A small multi-label audio tagger, trained from scratch: norm rmsnorm.
Rows from expert 3 of block 3, named by matrix and row number. Rows with one number belong to one neuron. Each number is 128 + 32 x the weight over its row's rms, rounded and kept within 0 to 255. All counts start at 0. After the name is the row's rms in percent of the matrix's.
# up: expert up (model.blocks.3.mlp.up, 4x512x512), inputs 412-511
# down: expert down (model.blocks.3.mlp.down, 4x512x512, transposed), outputs 412-511
up.199 088 [139 106 202  95 137 139 157 111 100 191 148 133  58 108 105 140 187  84 144 125  66  99 115 104 155 101 181 153 118 151 179  85 121 132 114  90 164 134 148 125 157 141 122 132 103 150 147 130 100 140 131 149 175 149 122 140 174 100 130 138 145 116 147 104 142 154 123 156 183 130 164 103  73 170  97 129  83 158 110 138 126  95 181 171 115 107 150 135  80  88 192 141 171 149 124 151 153  67 106 176]
down.199 094 [113 131 119 160 113 124  99 167 134 154 139  95 147 100 114 137 149 173 133 185 111 111 137 143 120 155 114 113 141 135 146 106 151 141 150 169 127 136 105 120 119 105  57 167 149 113 151 143 176 134 116 108 133 131 158 122 192 136 148 116 140 128 147 105  78 150  72 145 143 118 148 189 142 124 117  78 160  93  92 142 143 111  81  89 127 116 130 130 143 148  71 107 122 166 173  97 173 124 165  79]
up.200 101 [138 113 127 134 183 128 125 143 178 166 149 165 117  75 110 137 171 120 132 128 191 138  69 170 115 175  70 128 176 161 173 144 161 165 151  91 129 148  78 115 133 117 178  81 126  79 113 134  92 106 165 180 171 134  78  90 149 154 131 135 113 133 129  87 115 127 112  93 149 140  88  84 171 109  84 121  94 122 121 141 120 123 120  86 133  81 123 103 122  73  82  90 151 155 178 118 154 108  84 155]
down.200 097 [119 170 154 111  97 171 130 130 119 181  95  48 197 116 150 134 118  63 155 125  98 180 193 152 116 101 125 134 146 100 156 154 131 179 149 131 133 129 105 210  92 144 116 169 112 101 129 104 119 101  66 131 146 138 206 119 151  34 136  92 174  91 122 121 203 135 104  73 132 130  93 138 140  99 194 157  94 180 129 137 153 119 129 214  88 143 115 156 130 157 145 150  69 182 116 118 118 121 155 135]
up.201 103 [ 79 214 152 116 135 126 165  91 129 113 158 114 151 113 100 151  97 163  57 102  59 125 130 144 112 133  98  88 104 121 162 197 132 161  90 127 117 166  89  83  99 111 180 115  23 142 218 108 155 163  75 178  77 131 176 125 101 152 108 110 151  89 134 118 182  97 139 150 167 160 131 154  67  64 121 172 106 134 107 120  99 105 143 172 115 163 160 134 148 141 223  98 109 133 130 159 135 162 114  73]
down.201 105 [189 125 167 183 151  96 111 153 190 119  90 142 119  90  81  92 148 144 154  92 108 185  82 140 131 145 135 122 121 163 102  73 156 101 111 123 118 194 110 121 119 136  62  79 188 131  68 135  91 162  80 160 165 141 141  87 166 143 134 132 155 121 125 130  83 127 151 203 128 105 172 128 147 116  97 107 148 155 157  93 129 152 151 137 169 125  93 129 150 121  90 170 134 156  84  54 113 157 147 116]
up.202 096 [ 78 110 150 152 137 114 148 177 168 123 156  55  87 178 132  98  98 178 125 165 138 150 193 123 178 101 152 114  86 147 113 125  99 123 146  83 138 116 160 167 124 151 182 148 115 127 141 105 150 113  42  89 122 124 163  77 122  99 156  95 137 141 198 104 121  95 168 129 125 142 178 144  99  97  86 105 108 124 104 115  81  99 126 125 117 111 144  86 110 163  74 139 169 156 136 127 113 104 161 138]
down.202 093 [146 148 115 111 156  79 123 100 119  97 143 111 147 131 124 118 192 168 186 173 112  75 151 116 107 159 175 104 156  83 160 126 107  98 169 102 191 145 162  88 177 159 119  86 111 150 125 157 101 113 128 124 134 148 113  96 128 145 131 136 129 102  99 196 103 154 153 175  77 149 109  84  85  79  93 107 169 134 185 128 184  59  81 151 216 147 158 115 134  95 157 123 152  79 157  83  89 133  86 128]
up.203 100 [163 133 141 147 143  99 116 119 112 131 173 161  90 179  78 103 122 136 138 118 160 114 123 162 106 120 110 153  31 134 149 111 141 166 146 123 147 172 136 164  84 137 106 142 110 101 142 150 168 137 149 156  74  98  97  94 118 132 160 138  73  70 151 119 174  84 142 114  93  52 167 101 152 109 162 106 146 145 145 114 164 117 190 136  84 142 108 149 153 185 181 164 114  77 127 102  90 136  82 109]
down.203 097 [151 119  81 147 171 110 117 133 146 153 130 120 152 146  85 113 143 164  64 107 138 156  94 123  80 132 125 115 169 161 140 160  95 126 140 115 102 116 143 128  98  97 128 196 144  85 120  79  89 115 114  92 100 146 119 173  97 104 160  73 111 151 115 139 112 104  65 117 105 112 116 190 121 133 106  36 165 139  95 120 117  93 138 114 167 120 171 149 112 154 121 100 216 128 186 158 145  96 100  86]
up.204 099 [135  94 114 135 114 173  95 140 107 184 150 129  81 168  48 133 157 154 134 141 158 127  95 156 105 164 149 129 148  87 116  74 147 197 113  87 133 103  44 103 126 132  98 106 185 106 179 167  81  63 138  97 102 131  92 123 106  99  95 129  89  88 134 100 152 120 134 146 134 143 171 120 174  59 163 129  99 136 138 153 165 140 179 142 144  74 123 218 167 141  85  94 148  91 109 153 147 149  97 120]
down.204 099 [145 137 234  74 163 132 135 136 141  92 148 147 143 188 146  58 130 150  72 119 137  75 166 191 126 124 105 107 108 146 135 168  77 117 109 146 129 139 177 111 112  67 139 101 153 109 158 153 134  18 190  92 127 174 134  88 150 151 154 130 122 147 109 128  42 188 117 137 159 109 130 169 173 208 140 122 175 108 133 168 155 140  93 157 138 155 161  75 159 104 116 112 131 109  88 162 149 115  79 151]
up.205 098 [145 117 166 112 146 130 154 167  40 140  69 131 169 159 124 111 128 100  50 151 146 105 176 157 118  93  98 148 148 117 116 120 158 185 114 150  93 172 177 139  83 119 124  88 151 111  93 100 109  91 143 108  62 150 209 165 133 142  62 111 118 105  81 196 158 119 186 128 138  77 106 181 155 163  93  98 151 113 133 193 120 127 126  99 106 115  98  94  96 192 120 113 102  96 110 152 153 140 101 122]
down.205 101 [138 174 148 100 121 140 125 128 101 190 102 123 156 104 118 132 143 118 190 119 169 180 106  54  87 110 144 118 148  79 119 171 194 107 162 119 145 149 118 132  88 123  90 139 129 126 101 160 153 129 153 126  81 108 105 133 119 192 128 165 133 184 210  75 124  85  65 138 108 106 133 147 139 153 132 144 102  60 127  59 122 156  66  87  66 135 103  60 140 148  93 135 135 145 114 157 161 159 118 113]
up.206 095 [172 102 123  95  89  66 181  68 113 160 136 125 116  93 157 164 115 108  99 181  79 123 101  96 104  88 108 139 164  85  94 105 200 113 124 108 136 131  84 144 120 155 127  88 124 152 152 166 190 131 171 148  81 141 113 128 131 156 110 142 120 156 121 124  86  99 125  80 150 153 104  95  77  87 136 167 112 139 125 142 108 141 143 119 121  81  82 134  92 131 112  93 136 159 141 106 134  94 113  89]
down.206 098 [184 169 147 130 111 137 123 133 114 126  68 146 106 145 181  74 160  69 137 133 107 137 193 172 159 180 162 110 109 122 154  73 125  95 116 128 160 116 130 110 105 139 130 152  84  76  85 143 148 154 143 155 129 153 162  92 106  82 132 158 144 122  93 143 106 179 129 138 161 160 154 100 165 147 159 185  72 133 152 102 112 119 105 118 105 156  63  86 113  94 124 164 137 158 135 146 135 165 154 150]
up.207 106 [130 125 143  94  87 111 109 127 200  89 117  94 131 174 125 113 136 160 121  83 116 116  95 105 158 147 144 172 143 160 137 121 171 143  90 121 168  75  91 143 124  94 100 170  99 133 142  63  83  86  70 197  74 110  79 128 124 156  66 132 201 128 107 129 135  67  73 114 126 145 130 107 171 111 132  69 127 139 154 135 126 101  91 118 135 113  84  84 123  75 107 122 142 102 160 148 127 154 176 108]
down.207 101 [132 105  90 103 160 177 102  35  99 195 146 156 163 103 150 174 145 190  84 123 182 110 166 174 108 103 130 120 139 142 107 137 100 155 114 108  90  87 115  93 142 155 121  99 138 124  64 163 159 131 125 126 101 132  94 154 150 141 105 104 204 159 106 128 117 137 123 106 116 148 101 189 192 154 163  85 104 114 149  86 121 113 179 113  97  89 157  60 104 143  94  47 145 145 129 143 199 148 135  76]
up.208 092 [156 140  99 108 148  73 106 133 166 116  37 154 141 120 128 149 113 160 127 157 101 169 134 139 113 132 140 135 177 198 173 102  87 150 125 127 148 162 107 100 162  74 110 163 142  77  99  67 134 102 121  98 123 130  82 116 174 163 112 101 173 111 158 102 152 142  92 208 125  73 131 109 100 164  94 122  63  97 152 124 119 119 154 132 108 133 100 162 120 136 131  80 154  75 177  54 101 132 132 150]
down.208 090 [185 125 121 142  93 206 136 178  89 140 189 147 132  84  97 130  98 108 130 137 100 192 147 148  72 157 107 115 130 160 137 153 126 158 133 155 113 105  98 128 114 133 149 194 114 148 127 150 128 143 123 158 105 144 190 137  83 129 117 163 166 175 118  65 170 139 103  93 173 161 101  90 100 113 155 110 119 122 150 109 185 169 142 131 140 208 128 163  85 149 164 113 127 138 100 164 136 117 130 175]
up.209 103 [100 127 185 138 107 146 118 117 145 145 141  93 129 123 152 100 131 147 117 137 180 159 132 126 121 126 114  96 138 154 176 144 129 115 136 152  78  49 100 198 144 163  99  73 137  35 148 106 131 134 178  93 177  68  29  84 129  87 131 152 135 166  64 148 193 138 167 118 206  90 212 118 142 116 120 102 136 162 106  78 201 102 202  84 122 157 133 153 170 165 134 120  96 116 133 106 100 168 120 136]
down.209 104 [160 149 104  60 107 137 107 159 126  93  63 106 122  60 131  99 118 111  98 120 164  99 129 131 121 135  54 121 208 196 142 134 135 116 158  90 128  98 146 136 130 123 126 187  91  81 122 183 168 141 129 132  94 168 128 154 125 118 144 119  52 136 109 134  93 127 105 131  84 105 128 145 140 119 143 145 116  78 120  75 123 172 128 187 227 132 113 130 120 110 167  99  82 124 146  88 114 158  77 143]
up.210 104 [110  92 200 157 149 154 139 107 132 177 115 167 103 117 111 175 184 117 129  98 143 104 161  96 164 133 146 113 121 169 160 139 152 185 138 134 135  84 132 144  90 109 188 162  85  96 140 105 136 170 107 154 137 159  72  99 101 138 105 155 115 137 182 137 112 135  79 163 150  89  77 104 147 127 135  99 120 122  92 129  46 128  97 112 135 125 105 127 130 122  59  80 106 178 210 114 117 148 126 101]
down.210 109 [171 147 138 149 127  73 186 124 141 121 126 184 136 120 145 112 121 137 162 100  99  85 159 124 208 139 180 173 137  74 116 126 103 138  59 156 134 130 149 134 183 120 123 200 145  96 142  99 112  67 109 124 124  98 145 122 137 139 153 116 113 166 129 126  53  90 181 109 116 163 148 131  80 110 183 115 166 137 113 161  85 122 161 189 132 106  77 119 137 160 126 156 191 122 113 109 126 136 145 163]
up.211 110 [122 166  88  93 122 151 112 143 180 156 151 107  86  61 130 104 144 107  98  78 100 170 115 119 126 122 176  91 175 138 125 172  85 194 161  28  87 168 125 148  97  94 117 120 111 151 206 118  97 181 126 151 154 116 101 131 163  85 123 105 142 109  83 108 133 158 109 113 120 142 166  56 138 144 141 127 108 103 167 117 115 191 159 112 111  98 194 108 131 117 133 104 171 104 125 147 125 107 126 120]
down.211 114 [143 123 155 133 125 101 196 162 120 130 137  89 154  87 102 191 162 153 135  95 115  79 121 119 157  98 139 142 101 147 119 178 147 123 137 131  88 127  98 110 162 161 103 102  87 148 124 180 139 152 115 119 136 175 103 123 134  82 141  99 121 133 166 145 173 120 112 100  76 103 115 144  94 101  97 122 138 169 136 190 138  84 153 160 115 148  85 164 128 112 105 134 164  98 170 176 147 108  53 115]
up.212 102 [109  89 127 150 160 145  98 105 121 106 117 167  71 132  84  43 106 106 140 111 134 124 101 144 167 197  68 138  63 110 187  61  86  91 124 122 144 125 148 103 189 103 144 186 147 167  96 109  67 128 149 133 144 182 163 142  54 100 128 163 142 153 110 236  98 124 164  92 126 142  77 121 142 124 163 135 109  33  94 163 130 144 184 149 110 134 133 133  54 101 110 132  95 119 127 159 121 147  93 134]
down.212 094 [132 117 194 164 138 181 113  76 124 117 127 166 108 156 112 101 115 131 134 152 107 157 132 125 120 181 100 162 108 156 109 142 112 136 100 159 111  78  88 128  89 145 139  97 137  96 115 154 197  86 136  90 130 120 129 171 126 173 124 102  51 130  96 126  83 176 125 191  96 134 111 172 138 118 126 144 165  55 129 103 134  96 139 106 141 172 158 156 124 164 164 153  87 138 112 164 135  67 147 132]
up.213 105 [107 144 118 120 134 168  85 148 141 121 108 121 132 188 118 159 132 168  94 115 127 112  98 181 104 129 115 164 117 195 119 127 117 163 157 104 135 165  83 133  97  92 147 114 137 162 152 102 157 155  86 182 179 166 143 119 150 104  90 156 148 142 116 139  85 181 117 114 164  78 163 115 162 145 121 160 134  40  68 107 156 181 121 194 153 149 174 172 114  79 146 105 100  92 144 128 143 143 117 115]
down.213 099 [116 111 174 167 103  94 109 122  95 190  87 151  85 117  64  99 143  86 152  75 126 149 195 103 122 140 185 116  92 140 100 138 123  92 185 156 147 123 174  92 116 108 197 129 134 156 149  86 148  81 146 129 152 187  81 157 102 145 111 112 140 162 197 121  74 117 199  91 141 163 115  74 113 154 123 114 101 187 113 129  90 120 107 143 205  71 172 116 105 154  95 115 109 116 146  98 155  84 117 134]
up.214 105 [115 107 102 105 105  49 105 150 139 106 201 105 141 147  60 125 101 161  98 103 149 148 161 123 150 147 115 118 120 120 150 131 108 106 135 214 129 132 123 165 151 155 107 152 115 141 149  99 114 108 135 181 129 104 138 105 145  68  91 151 157 107  83 147 138 136 163  88 150 129 171  99 131 135 176 111  95 171 126  89 128 161 108 205 161 131 142 110 121  81 165 134 155 171 120 128 114 149 165  77]
down.214 104 [189 118 172 159 111  96  71 132 147 133 127  75  99 166 195 113 125 135 150 103 128 145 154 124  70 114  81 160  81 176 141 171  57 155 176 150 129  76 159 117 112 186 135  99 111 174 129  86  90 161 127 106  73 148 154 152 148 160 123 100 175 143 166 157 161 155 182 106 113 119 132 165 120 133 148 177 121 124 198 135 135 163 168 140 100 162  72 135 143 107 159 111  63 143 145 140 129 156 133 185]
up.215 102 [183 114 173 155 163 123 122  91 167  85  89  69 126 123  57 127 175 126 111 111 130 144  88  84 154  65 107 134 174  74  80 170  98  53 150 101 123 147 135 137 203  99 139 199 103 130 122 121  97 156 140 140  97 142 112 133 131 117 135 157 133 147 181  97 125 154 130 113  99 148 128 148 138 114 123 105 107  81 151 105 153 116 112  79 121 126 217 144 118 106 156 233 156 122 147 113 126 144 141 146]
down.215 099 [110 121 116 153 193  94 121 164  85 156  68 146 135  98 148 120  56  91 146 135 151 125  50 105  84 166 134 185 151 200 156 100  94 148 183 140 116 135 123  90 111 127 131  82 141 136 149 209 123 154 142 205  58 167 122 139 117 133 153 122 163 145  92 141 126 114 125 147 120 122  92  67 136 120  77 165  89 153 132  73 151 137 122 106  43 116  67 125 103 166 115 130 193 134 121 150 131 117 177  75]
up.216 093 [130 154 160 142 103 136  71 136 136 175 157 145 122  50 139 144 158 176 129 107  71 156 162 157 127 108 131  56  78 133 129 111 135 138 163 139 126 129 103 108 176 128 198 138 121 144 167 120 111 185 112 161  91 151 137 160  79  92 129  58 137  74  79 115  88 168  77 162 113  87 123 116  91 177 144 138 124 108  99 181 165 178 192 149 180  77 114  83 161 125 167 150  99 123  68 129 134 136 140 132]
down.216 096 [ 69 136 151 116 134 157 116  66 120 102  90 154 104 146 187  70  71 117 143 111 137 129 160 170  97 137 114 121 111 113  85 120 110 136 119  81  97 104  93 145 153 111 142 140  66 130 145 142 147 125 129 140  76  74 124 124 126 160 101 100 117 126 101 173 195  66 128 157 126  84 153 119  62  98 142 147 175  92 145 112 174 164  60 144 152 124 112 138 119 170  83 110 152 127  82 149 106  97  84 134]
up.217 103 [105 161 121 134 164 140 119 105 119 112 104 143 138 124  42 134  74 138 168 157  98 202 114 163  76 139  46 146 113 153  56  79  93  98 104 113 165 152 129 147 130 171 142 109 142  86 110 126 144 133 107 128  72 106 159 146 190 173 107 111  99 122 144 122 103 157  96  78 148 138 149 144 141 115 137  83 159 133 132 110  76 118 144 147 108  76 118  75 179 154 169  88  92  90 116 167 131 122 138 162]
down.217 103 [103 102 129 129 136 101 112 129 111 108 122 129 160 162 125 164  95 121 147 150 100  85 221  91 110 132 131  81 131 106 114 127 128 144 103 207 147 129 123  78 137 113 167 143 106 108 160 110 157 102  65 173 134 182 122 169  96  65 114 143 176 138  92  63 133 116 125 136 129 102 110  93 108  95 173 111 161  91  67 105 161 137 107 122 104 170 134 117 141 111  97 119 150  97 140 111 158  61 113 189]
up.218 108 [152 122 116 172 153 131 203 146 124 101 132 146 121 113 202  78 159  59 160 127 168  93  93 121  84 104 137 102 133  88 137  90 129 147 101 139 132 157 104 112 138 130 112 147 125 144 143 104 116 128 116 126 128  81 157 167 176 110 130 132 157 140 120  76 150 128  21 139  40  99 114 177 118 122 158 131 158 144 121 172 108 125 134 132 133 132 145  90 121  77 126 150 135  79 111 116  82 146 155 139]
down.218 103 [149 105 109  98  56  76 132 171 105  84 106 205 124 121 189 153 145 114 103 146 119 102 122 164 176  70  84 113 126 129 123  89 142  80 136 102 123 107 132 171  94 174  61 143 147  82  89 143  96 134 151  91 121 110 160 151  74 220 174 160 163 147 119 142 121  72 177 101 116  79 150 190 139 121 137 155  87 149 154 126 148 173 119 141 152 124  69 126 125 122 175  93 133 104 134 134 105 120  53 111]
up.219 102 [ 60  92 170 148 188 104 163 163 136 150 193  86  65 138 121 152 123 133 112 128  88  57 109 167 120 161 117 149 107 113 122 115 128 127 150 139 167 116 102 188 128 102 152 161 103 142 146 155 163 138 129 105 124 117 154 115 144 129 132 156  99 146 168 141 164 144 111 154 134 125 100 123 126 111 103  91 125 163 154  84  98 130 114 108 100 137 127 115  68 160 239  86 159 145  94 156 145 131 163 110]
down.219 104 [155 128 116 120 134 109 169 138 114 166 181 159 115  92  86 141 164  89  47 102 113 178 148 141 129 136  97  95  97 113  71  92 186 138 113  96 151 132 111 148 128 135 160  85 121 108 120 133  97 140  73  60 141 105 130 152  75  76 127  74 137 162 161 121 138 122 157 167 150 132  83 153 117  90  84 127 120  98 142 104  74 158 128 140  97 134 160  98 122 167 106 110 115 100 211  99 141 122  99 120]
up.220 096 [102  76  83 126 152 109 176 117 161 142 121  56  76  97 140 184 125 125 153 171 161 115 141 117 105 189  90  95 141 134 107  92  76  95 141 159 132 148  93 142 168 120 137 130 114  84 160 160 191 101 133 100 205  80 152 180 136  81 157 131 101 162 115  77 108  76 141 116 103 136 151  87 144 112 140 127 149 129 146 178  98 147  84 138 137  67  61 115 126 145 123 131 171 170 138  84 134 107  93 169]
down.220 096 [148 130 168 150 145  84 157  74 148 130 179 113 175  93 167 115  61 122 154 132 167 129 119 114 113 129 152 150 126 137 189 124 192 104 122 133 135 103 106 138 111 119 141 137 175 131  84 188 145  98 157 129 141 103 132 133  98 139  86  85 128  99 133 134 177 113  99 145 160 186 161 142 129 139 115 145 113 128 105  71 131 130 155 175 115 120 138 151 155 144 116 152 131  90 143 105 124 123 149 126]
up.221 104 [145 147 176 121 110 150 185 127 161 112 225 131 166 136 139 138 170 105 207 146 101 134 109  82  61 133 149 179  43 145 112 125  95 120 120 184 179 170 146 140 118 128 147 164 134 132 140  84 134 170 121 149 169  96 159  92 126 115 134 100 133 128 153 102  72 102  93 116 138 109  86 242 151 175 121 143  88 165 156 119 176  67 180 109 106 153  80  79 165 150 123  88 125  91 105 147 102 136  75  92]
down.221 094 [ 88 117  98 115  77 102 119 102  76  89 140 156 107 163 178 106 103 123 114  88  98  83 170 194 174 139 177 109 153  86 221 130 156 147  92 110 140 152 120  95 105 154 120 114 100 142 124 140  76 139 136 164 151 142 211 145  85 149 124 147 150 112  97 142 145  64 136 125 143 122 167  96 179 139  92 155 143 117 151 149 127 129 132 128 166 121 178 136  86 126  79 126 140 127 154 114  91 103 132 138]
up.222 096 [ 61 115 136 177  98 108 138 147  94 187 164 128 255 120 166 121  98 173  98 196 103 157  87 141  86 114 210  56 135 138 145 134 112 147 184 174 166 144 134 137 136 195 156 187 172 155 149 163 184 156 100 183 120 144 180 116 189 116 140 166 172 149 101  88 112 131  81 137  95  79 145 159 138 135 172 124  65 171 142 109 162 145 153 134 121 144 145 157 134 165 125 181 127 105 169 141 110 134 124 128]
down.222 100 [114 186 145 133 135 148 159 124  95 129 120 133 184 146 134 128 169  75 130 122 123 136 212 123 136 185 145 133  80 117 133 105 146 105 146 138  48 121 129 178  57 113 109 142  60 113  45 131 102 138  96  87 171 138  85 104 142 138 125 126 181 152  99 117 112 154 130 151 123  76 165  57 153 173 118 143 105 133  72  88 111 119 156 156 161  80 113 164 142 150 116 175  58 192  65 153 121 127 132 115]
up.223 104 [129  84 122  96 124 133 164 181  88 146 150 117 138 169 170 123 125 129 123  87  89 159 153 128 134  93 162  87  91 168 147 110 121 134 159 149 159 120 157 115 135 174 123 110 166 160 141 122 143 132 120  90 176 125 138 107 115  76 172 156 135 111 160 146 165 104 129 133 147 127 123  63  89 111 163 151 149 116 112 120 160 143 122  89 163 137 125 117 136 102 135 174 124 132 176 120 111 105 100 134]
down.223 098 [160 133 123 131 152 111 147  87  77 117  66 138 163  85 168 163 134 127 145 179 129 145 112 150 118 117 147 152 129 133 121 141 184 108 157 100 187  78 111 120 126 120  45 169 108 121  98  70 120 147 179 132 198 178  79 110 156 160 113 120 140  87 192 149 135 147 127 147 164 101  91 164 159  93 108 128  96 131 149 107 160 132 127 182  96 153 152 141 123 177 210 107 165 160 147 168 118 126 124 119]
up.224 102 [178 131 126 124 117 113 135 132 175 121 164 118 124 169 103 105 152 122 144 127 143 165 161 140 101 104 100 142  78 132 124 105  76 138 123 199 112 159 174 166 125 133 118 142 141 155 153 112 117 145 170 134  91 128 122 169  55 150 173 111 130 104 152 176  91 156 129 147 144 150 146 117 194  95 158 146 159 112 129  88  93 145 126 136  80 147 175 143 144 148 126  81 116 100 110 182  94 146 101  43]
down.224 104 [120  93 133 103 145 170 115 130 104 154 115 177 101 124 129 118 132 137 132  74  95 119 137 120 178 150 164 105 155 127  72 104 143  99 125  80 100 176 128 145 143 141 200  89 152 144 112 166 117 109 143 124 115 142 182  88 147 127 161 103 153  73 103  70 104  34 138 125 145 141 155 144 147 144 137 129 144 141 174 100 156 142 144 161 161  79 111 179 123 150 103 182  92 138 167  86 134 116 118 171]
up.225 099 [ 94 154  89  78 138 117 147 122  99 109 141 159 161 160 106 124 171 132 103  57 139 151  96 125 162 122 132  76  90 141  90 124 122 123 177 137  93 128  68  88 136 192 172 143 193  98 129 156 159 183 124  81 115 189 133 177 108 182 128 169  73 177 100 122 129 156 142 118 126 143 163 110  89  71  96  84 141 123  91  79  56 144 112  88 107 136 128 143  47 118  49 161 130 130 130 127 197 143 140  66]
down.225 100 [151 159  60  95 134 170 121  88 148 132 172 106 133 138  58  85 141 161 100 169 116  59  53  98  80  98 108 132 133 160 142 119  67 145 140  67 132  62 135 162 110 116 150 177 141 159 108  93 146  75 101 125 135 130 146  61 117 149 127 125 160 115 166 105 146 104 133 105  52 130 138 111  94 162 101 119 118 111 197 141 187 145 217 154 134 151 164 127 207  77 118 129  55 107  97 147 107 146 140 121]
up.226 096 [116 152 124 101 118 178 110 152 138 105 106 163 122 121 112 112 135  96 115  93 119  98 114 128 141  47 182 121 112 137 126 133 170 194 103  72 165  80  83 133 133 141 139 147 142 154 115 122  71  79 124 151  64 151 119  89 160 127 144  90 135 122  43 133  89 176 170 155 107 170 113 120 158  74  90 106 107 158 162  94 136  90 159 140  77 122 110 169 119 129 154 176 107 138 138 121 108  73 166 126]
down.226 096 [ 88 159  59 120 126 107 135 109  63 115 149 119 124 111 121 124 144 143 102 144 124 150 112 112 160 169 112 113  90  70  87 103 158 102 181 185 150  85 101 155 109 104  93 137 154 139 122  88 204 172 131 157 120 166 122 115 125 131 153 163 125 109 168 148 112 179  99  85 124 114 157 122 129 193 126 150 112 115 131 141 127 126  53 136  97 132  74 146 115 185 129 164 149  56  50 117 171 154 128 126]
up.227 098 [130 108  75 159 128 113 140 207 179 125 139  69  88 121  68 164 146 159  99 134  48 114 100 102 114  95 154 118 133 155 128 138  85 104 107 149 160 139 154  87 118 147 170 148 112 147  33 124 158 169 157 129 105 204 101 148 119 153 112 120 161 125  96  96 129 112 111 148 148 122 108 166 112 134 114  88 126 125  96 132 131  68 146  60 154 104 183 129 133 176 173 138 127 182 102  94 154 191  87  94]
down.227 103 [ 99 121 105 164 149 135 105 117  74 163 157 147 179 133 144 155 118  93 136 168 189  40 133 163 145  93 179 155 123 117 169 108 179 121 142 163  88 165 161 140 114 156 129 113  99 138 126 162 113 107 145 125 161 155 116 118 173 124 133  99 135 132 121 102 129  99 140  79 107 148 144 138 170 144 139 179 128  97 167 101  88 177 150 159 154 140  86 122 100 136 126 137 137 145 133 107 176 136 137 152]
up.228 099 [178 128 128 170 100 129  72 128 192 124 118 104 125 140 116 136 112 101  79 129 133  83 117 123  65 132 134 119 166 126 119 166 164 146 142  59 147  91 135  79 118  85  88 168 144  63 141 220 156 157 134 140 183 173  98 137 145 101  79  80  80 131 155 128 130 142 121  99 117 120  83 117  98 157  81  69 155 128 129 158 137 118 130 122 135  91 149 148  66  79  89  91 153 129 145 108 143  66 159 160]
down.228 107 [113  70 132 180  82 121 141 136  91 125 161 138 110  90 165 177 190  66 148 125 164 120 137 122 131 139 232 125 148 103  96 104 106  54  97 101 123  86 145 126 121 142 192 111 100 170 207 160 149  78 169 101 108  87  99 126 113 176 157 118 142  93 119 123 196 182 100 127 123 124 165 185 116 111 173 193 107 141 110 110 118 139  93 174 114  92 114 104 132 100 119 138 137 140 129 128 106 146 122  96]
up.229 087 [114 132 132 152 135 150 117 174  88 118 164  65 101 165 107 162  97  82 102 158 104 116 188  96 126 173 157 105 153 152  46 118 106 150 140  88 165 158  86 153  95 103 133 134  82 142 156 168 126 190  71  97 114  99 161 146 122 110 154 136 176 160 149 109 119 169 132 110 165 119 165 106 122 163 133  96 154  98 107 131  96 190  91 131  96 105 117 115 151 188  90 167 178 124  83 138  84  97 209 169]
down.229 097 [ 98 169 109 149 116 145 133 129 116 156 115 134  94 103 125 157 170 155 146 156 105 137 120 107 153 103 137  93 108  78 111 143 168 160 129 107 170  85 111 125 115 126 123 113 146 160 175 102 138 156 133 101  98 113  69 130 110 104 126 108 163 115 121 106  91  85 117  98 138 112  74 140 123 143 153 160 155 167 103 106 135  90  91 139 108 135 101 173 112  81 131 125 142  98 130 140 141 145  81 114]
up.230 095 [104  77 113 104 101  85 132 138 148 139 124 184 133 135 134 116  78 148 110 158 151 165 106 213 162 165 183 114 148 134 146 145 140 162 129 152 154 172 135 149 219 130  88 154 145 114  79 120 105 147 150 111 127 158 149 154 163  97 167 113 110 165 149 137 108 155 134 104 117  65 170 134  84 167 162  87 134 161 126 118 111 100 108 118 148 141 148 115 120 169 125 137 157 108 146 109 203 116 120 117]
down.230 100 [130 136  39  78 187 142  66 199 109 153 110 155  99 127 109 151 136 129 131 141 126  54 106 107 114  86 194 123  89 128 158 124  62 113 166 156 121 133 205 152  86 173 173 156 132 116  86  72 199 174 147  95 114 125  76 121 135 150 127 139 152 127  92  76  67 113 113 151 136 165 132  87 124 120 151 144 123 160 151 182 148 157 102  82 144 153 234  91 156 112 155 141 113 117 150  97 138 151 123  71]
up.231 102 [149 132  82 133 130 152  67 121 118 106  81 127 137 158 152 108 153 119  66 124 120 134 149 109 173 116 144 157 116 158 150 172 122 147 106 158 108 153 118 200 134 141  88 152 192  94  63 113 150 140 141 163  71  60 155 112 124 158 124  87 120  88  55 121  68  93 156 151  97 150  66 137  80 101 128 125  95 104 114 152 133 170 124 103 122 131 145  63  56  98 182 104  89 109 130 103 158 159  95  97]
down.231 096 [134 129  89 216 103 123 125 120 139 135 140 143 146 121  41 145 140 117 112 123 170 156 162  68 126 109 155 147 167 129 107 112 119 141 148 136 165  94  73 150 138 110 140 200 180  87 148  95  86 126 128 208 130 101 113 117 123 159 136 129 145 145 124  66 189 117 125 148  77 142 115 103 109 115 152 112 135 171 166 111 120 122 116 108 165 104 162 104 119 126  54  95 134 120 158  95 138 165 143  88]
up.232 096 [ 84 108 114  69 165 174 176 137 160 147 125  95 115 106 118  84 161  92  85  82  86 168 158 132  32 119 168 142 131 132 149  92 190 146 158 135 122 168 129 121 203 139 185 102 121 112 124 152 129 138 126 126 167 184 143 123 110 193 118 151 158 126 149 175 125 154 189 207 121 122 112 144 127 134  94 107 103 123  87 140  84  88 168 137 129 134 128  81 125 166 123 152 129 106 130 137 160 116 176 157]
down.232 098 [138 147 141 126  92 151  87 134  88 133  79 171 194 143  85  98 173 123 133  75 157  74 137 140 151 150 155 123 134 100 111 152 112 109  95  81 122  95  59 173  83 152 117 165  83 160 127 131  68 123  86 150 167 154  83 105  92 164  68 115 147  92 117 136 154 105 144 131  35 191 166  96 185 139 133 145  95 109  98 127 183 129 185 145 142 173 150 171 144 140 128 128 105 147 168 122 105 120 107 184]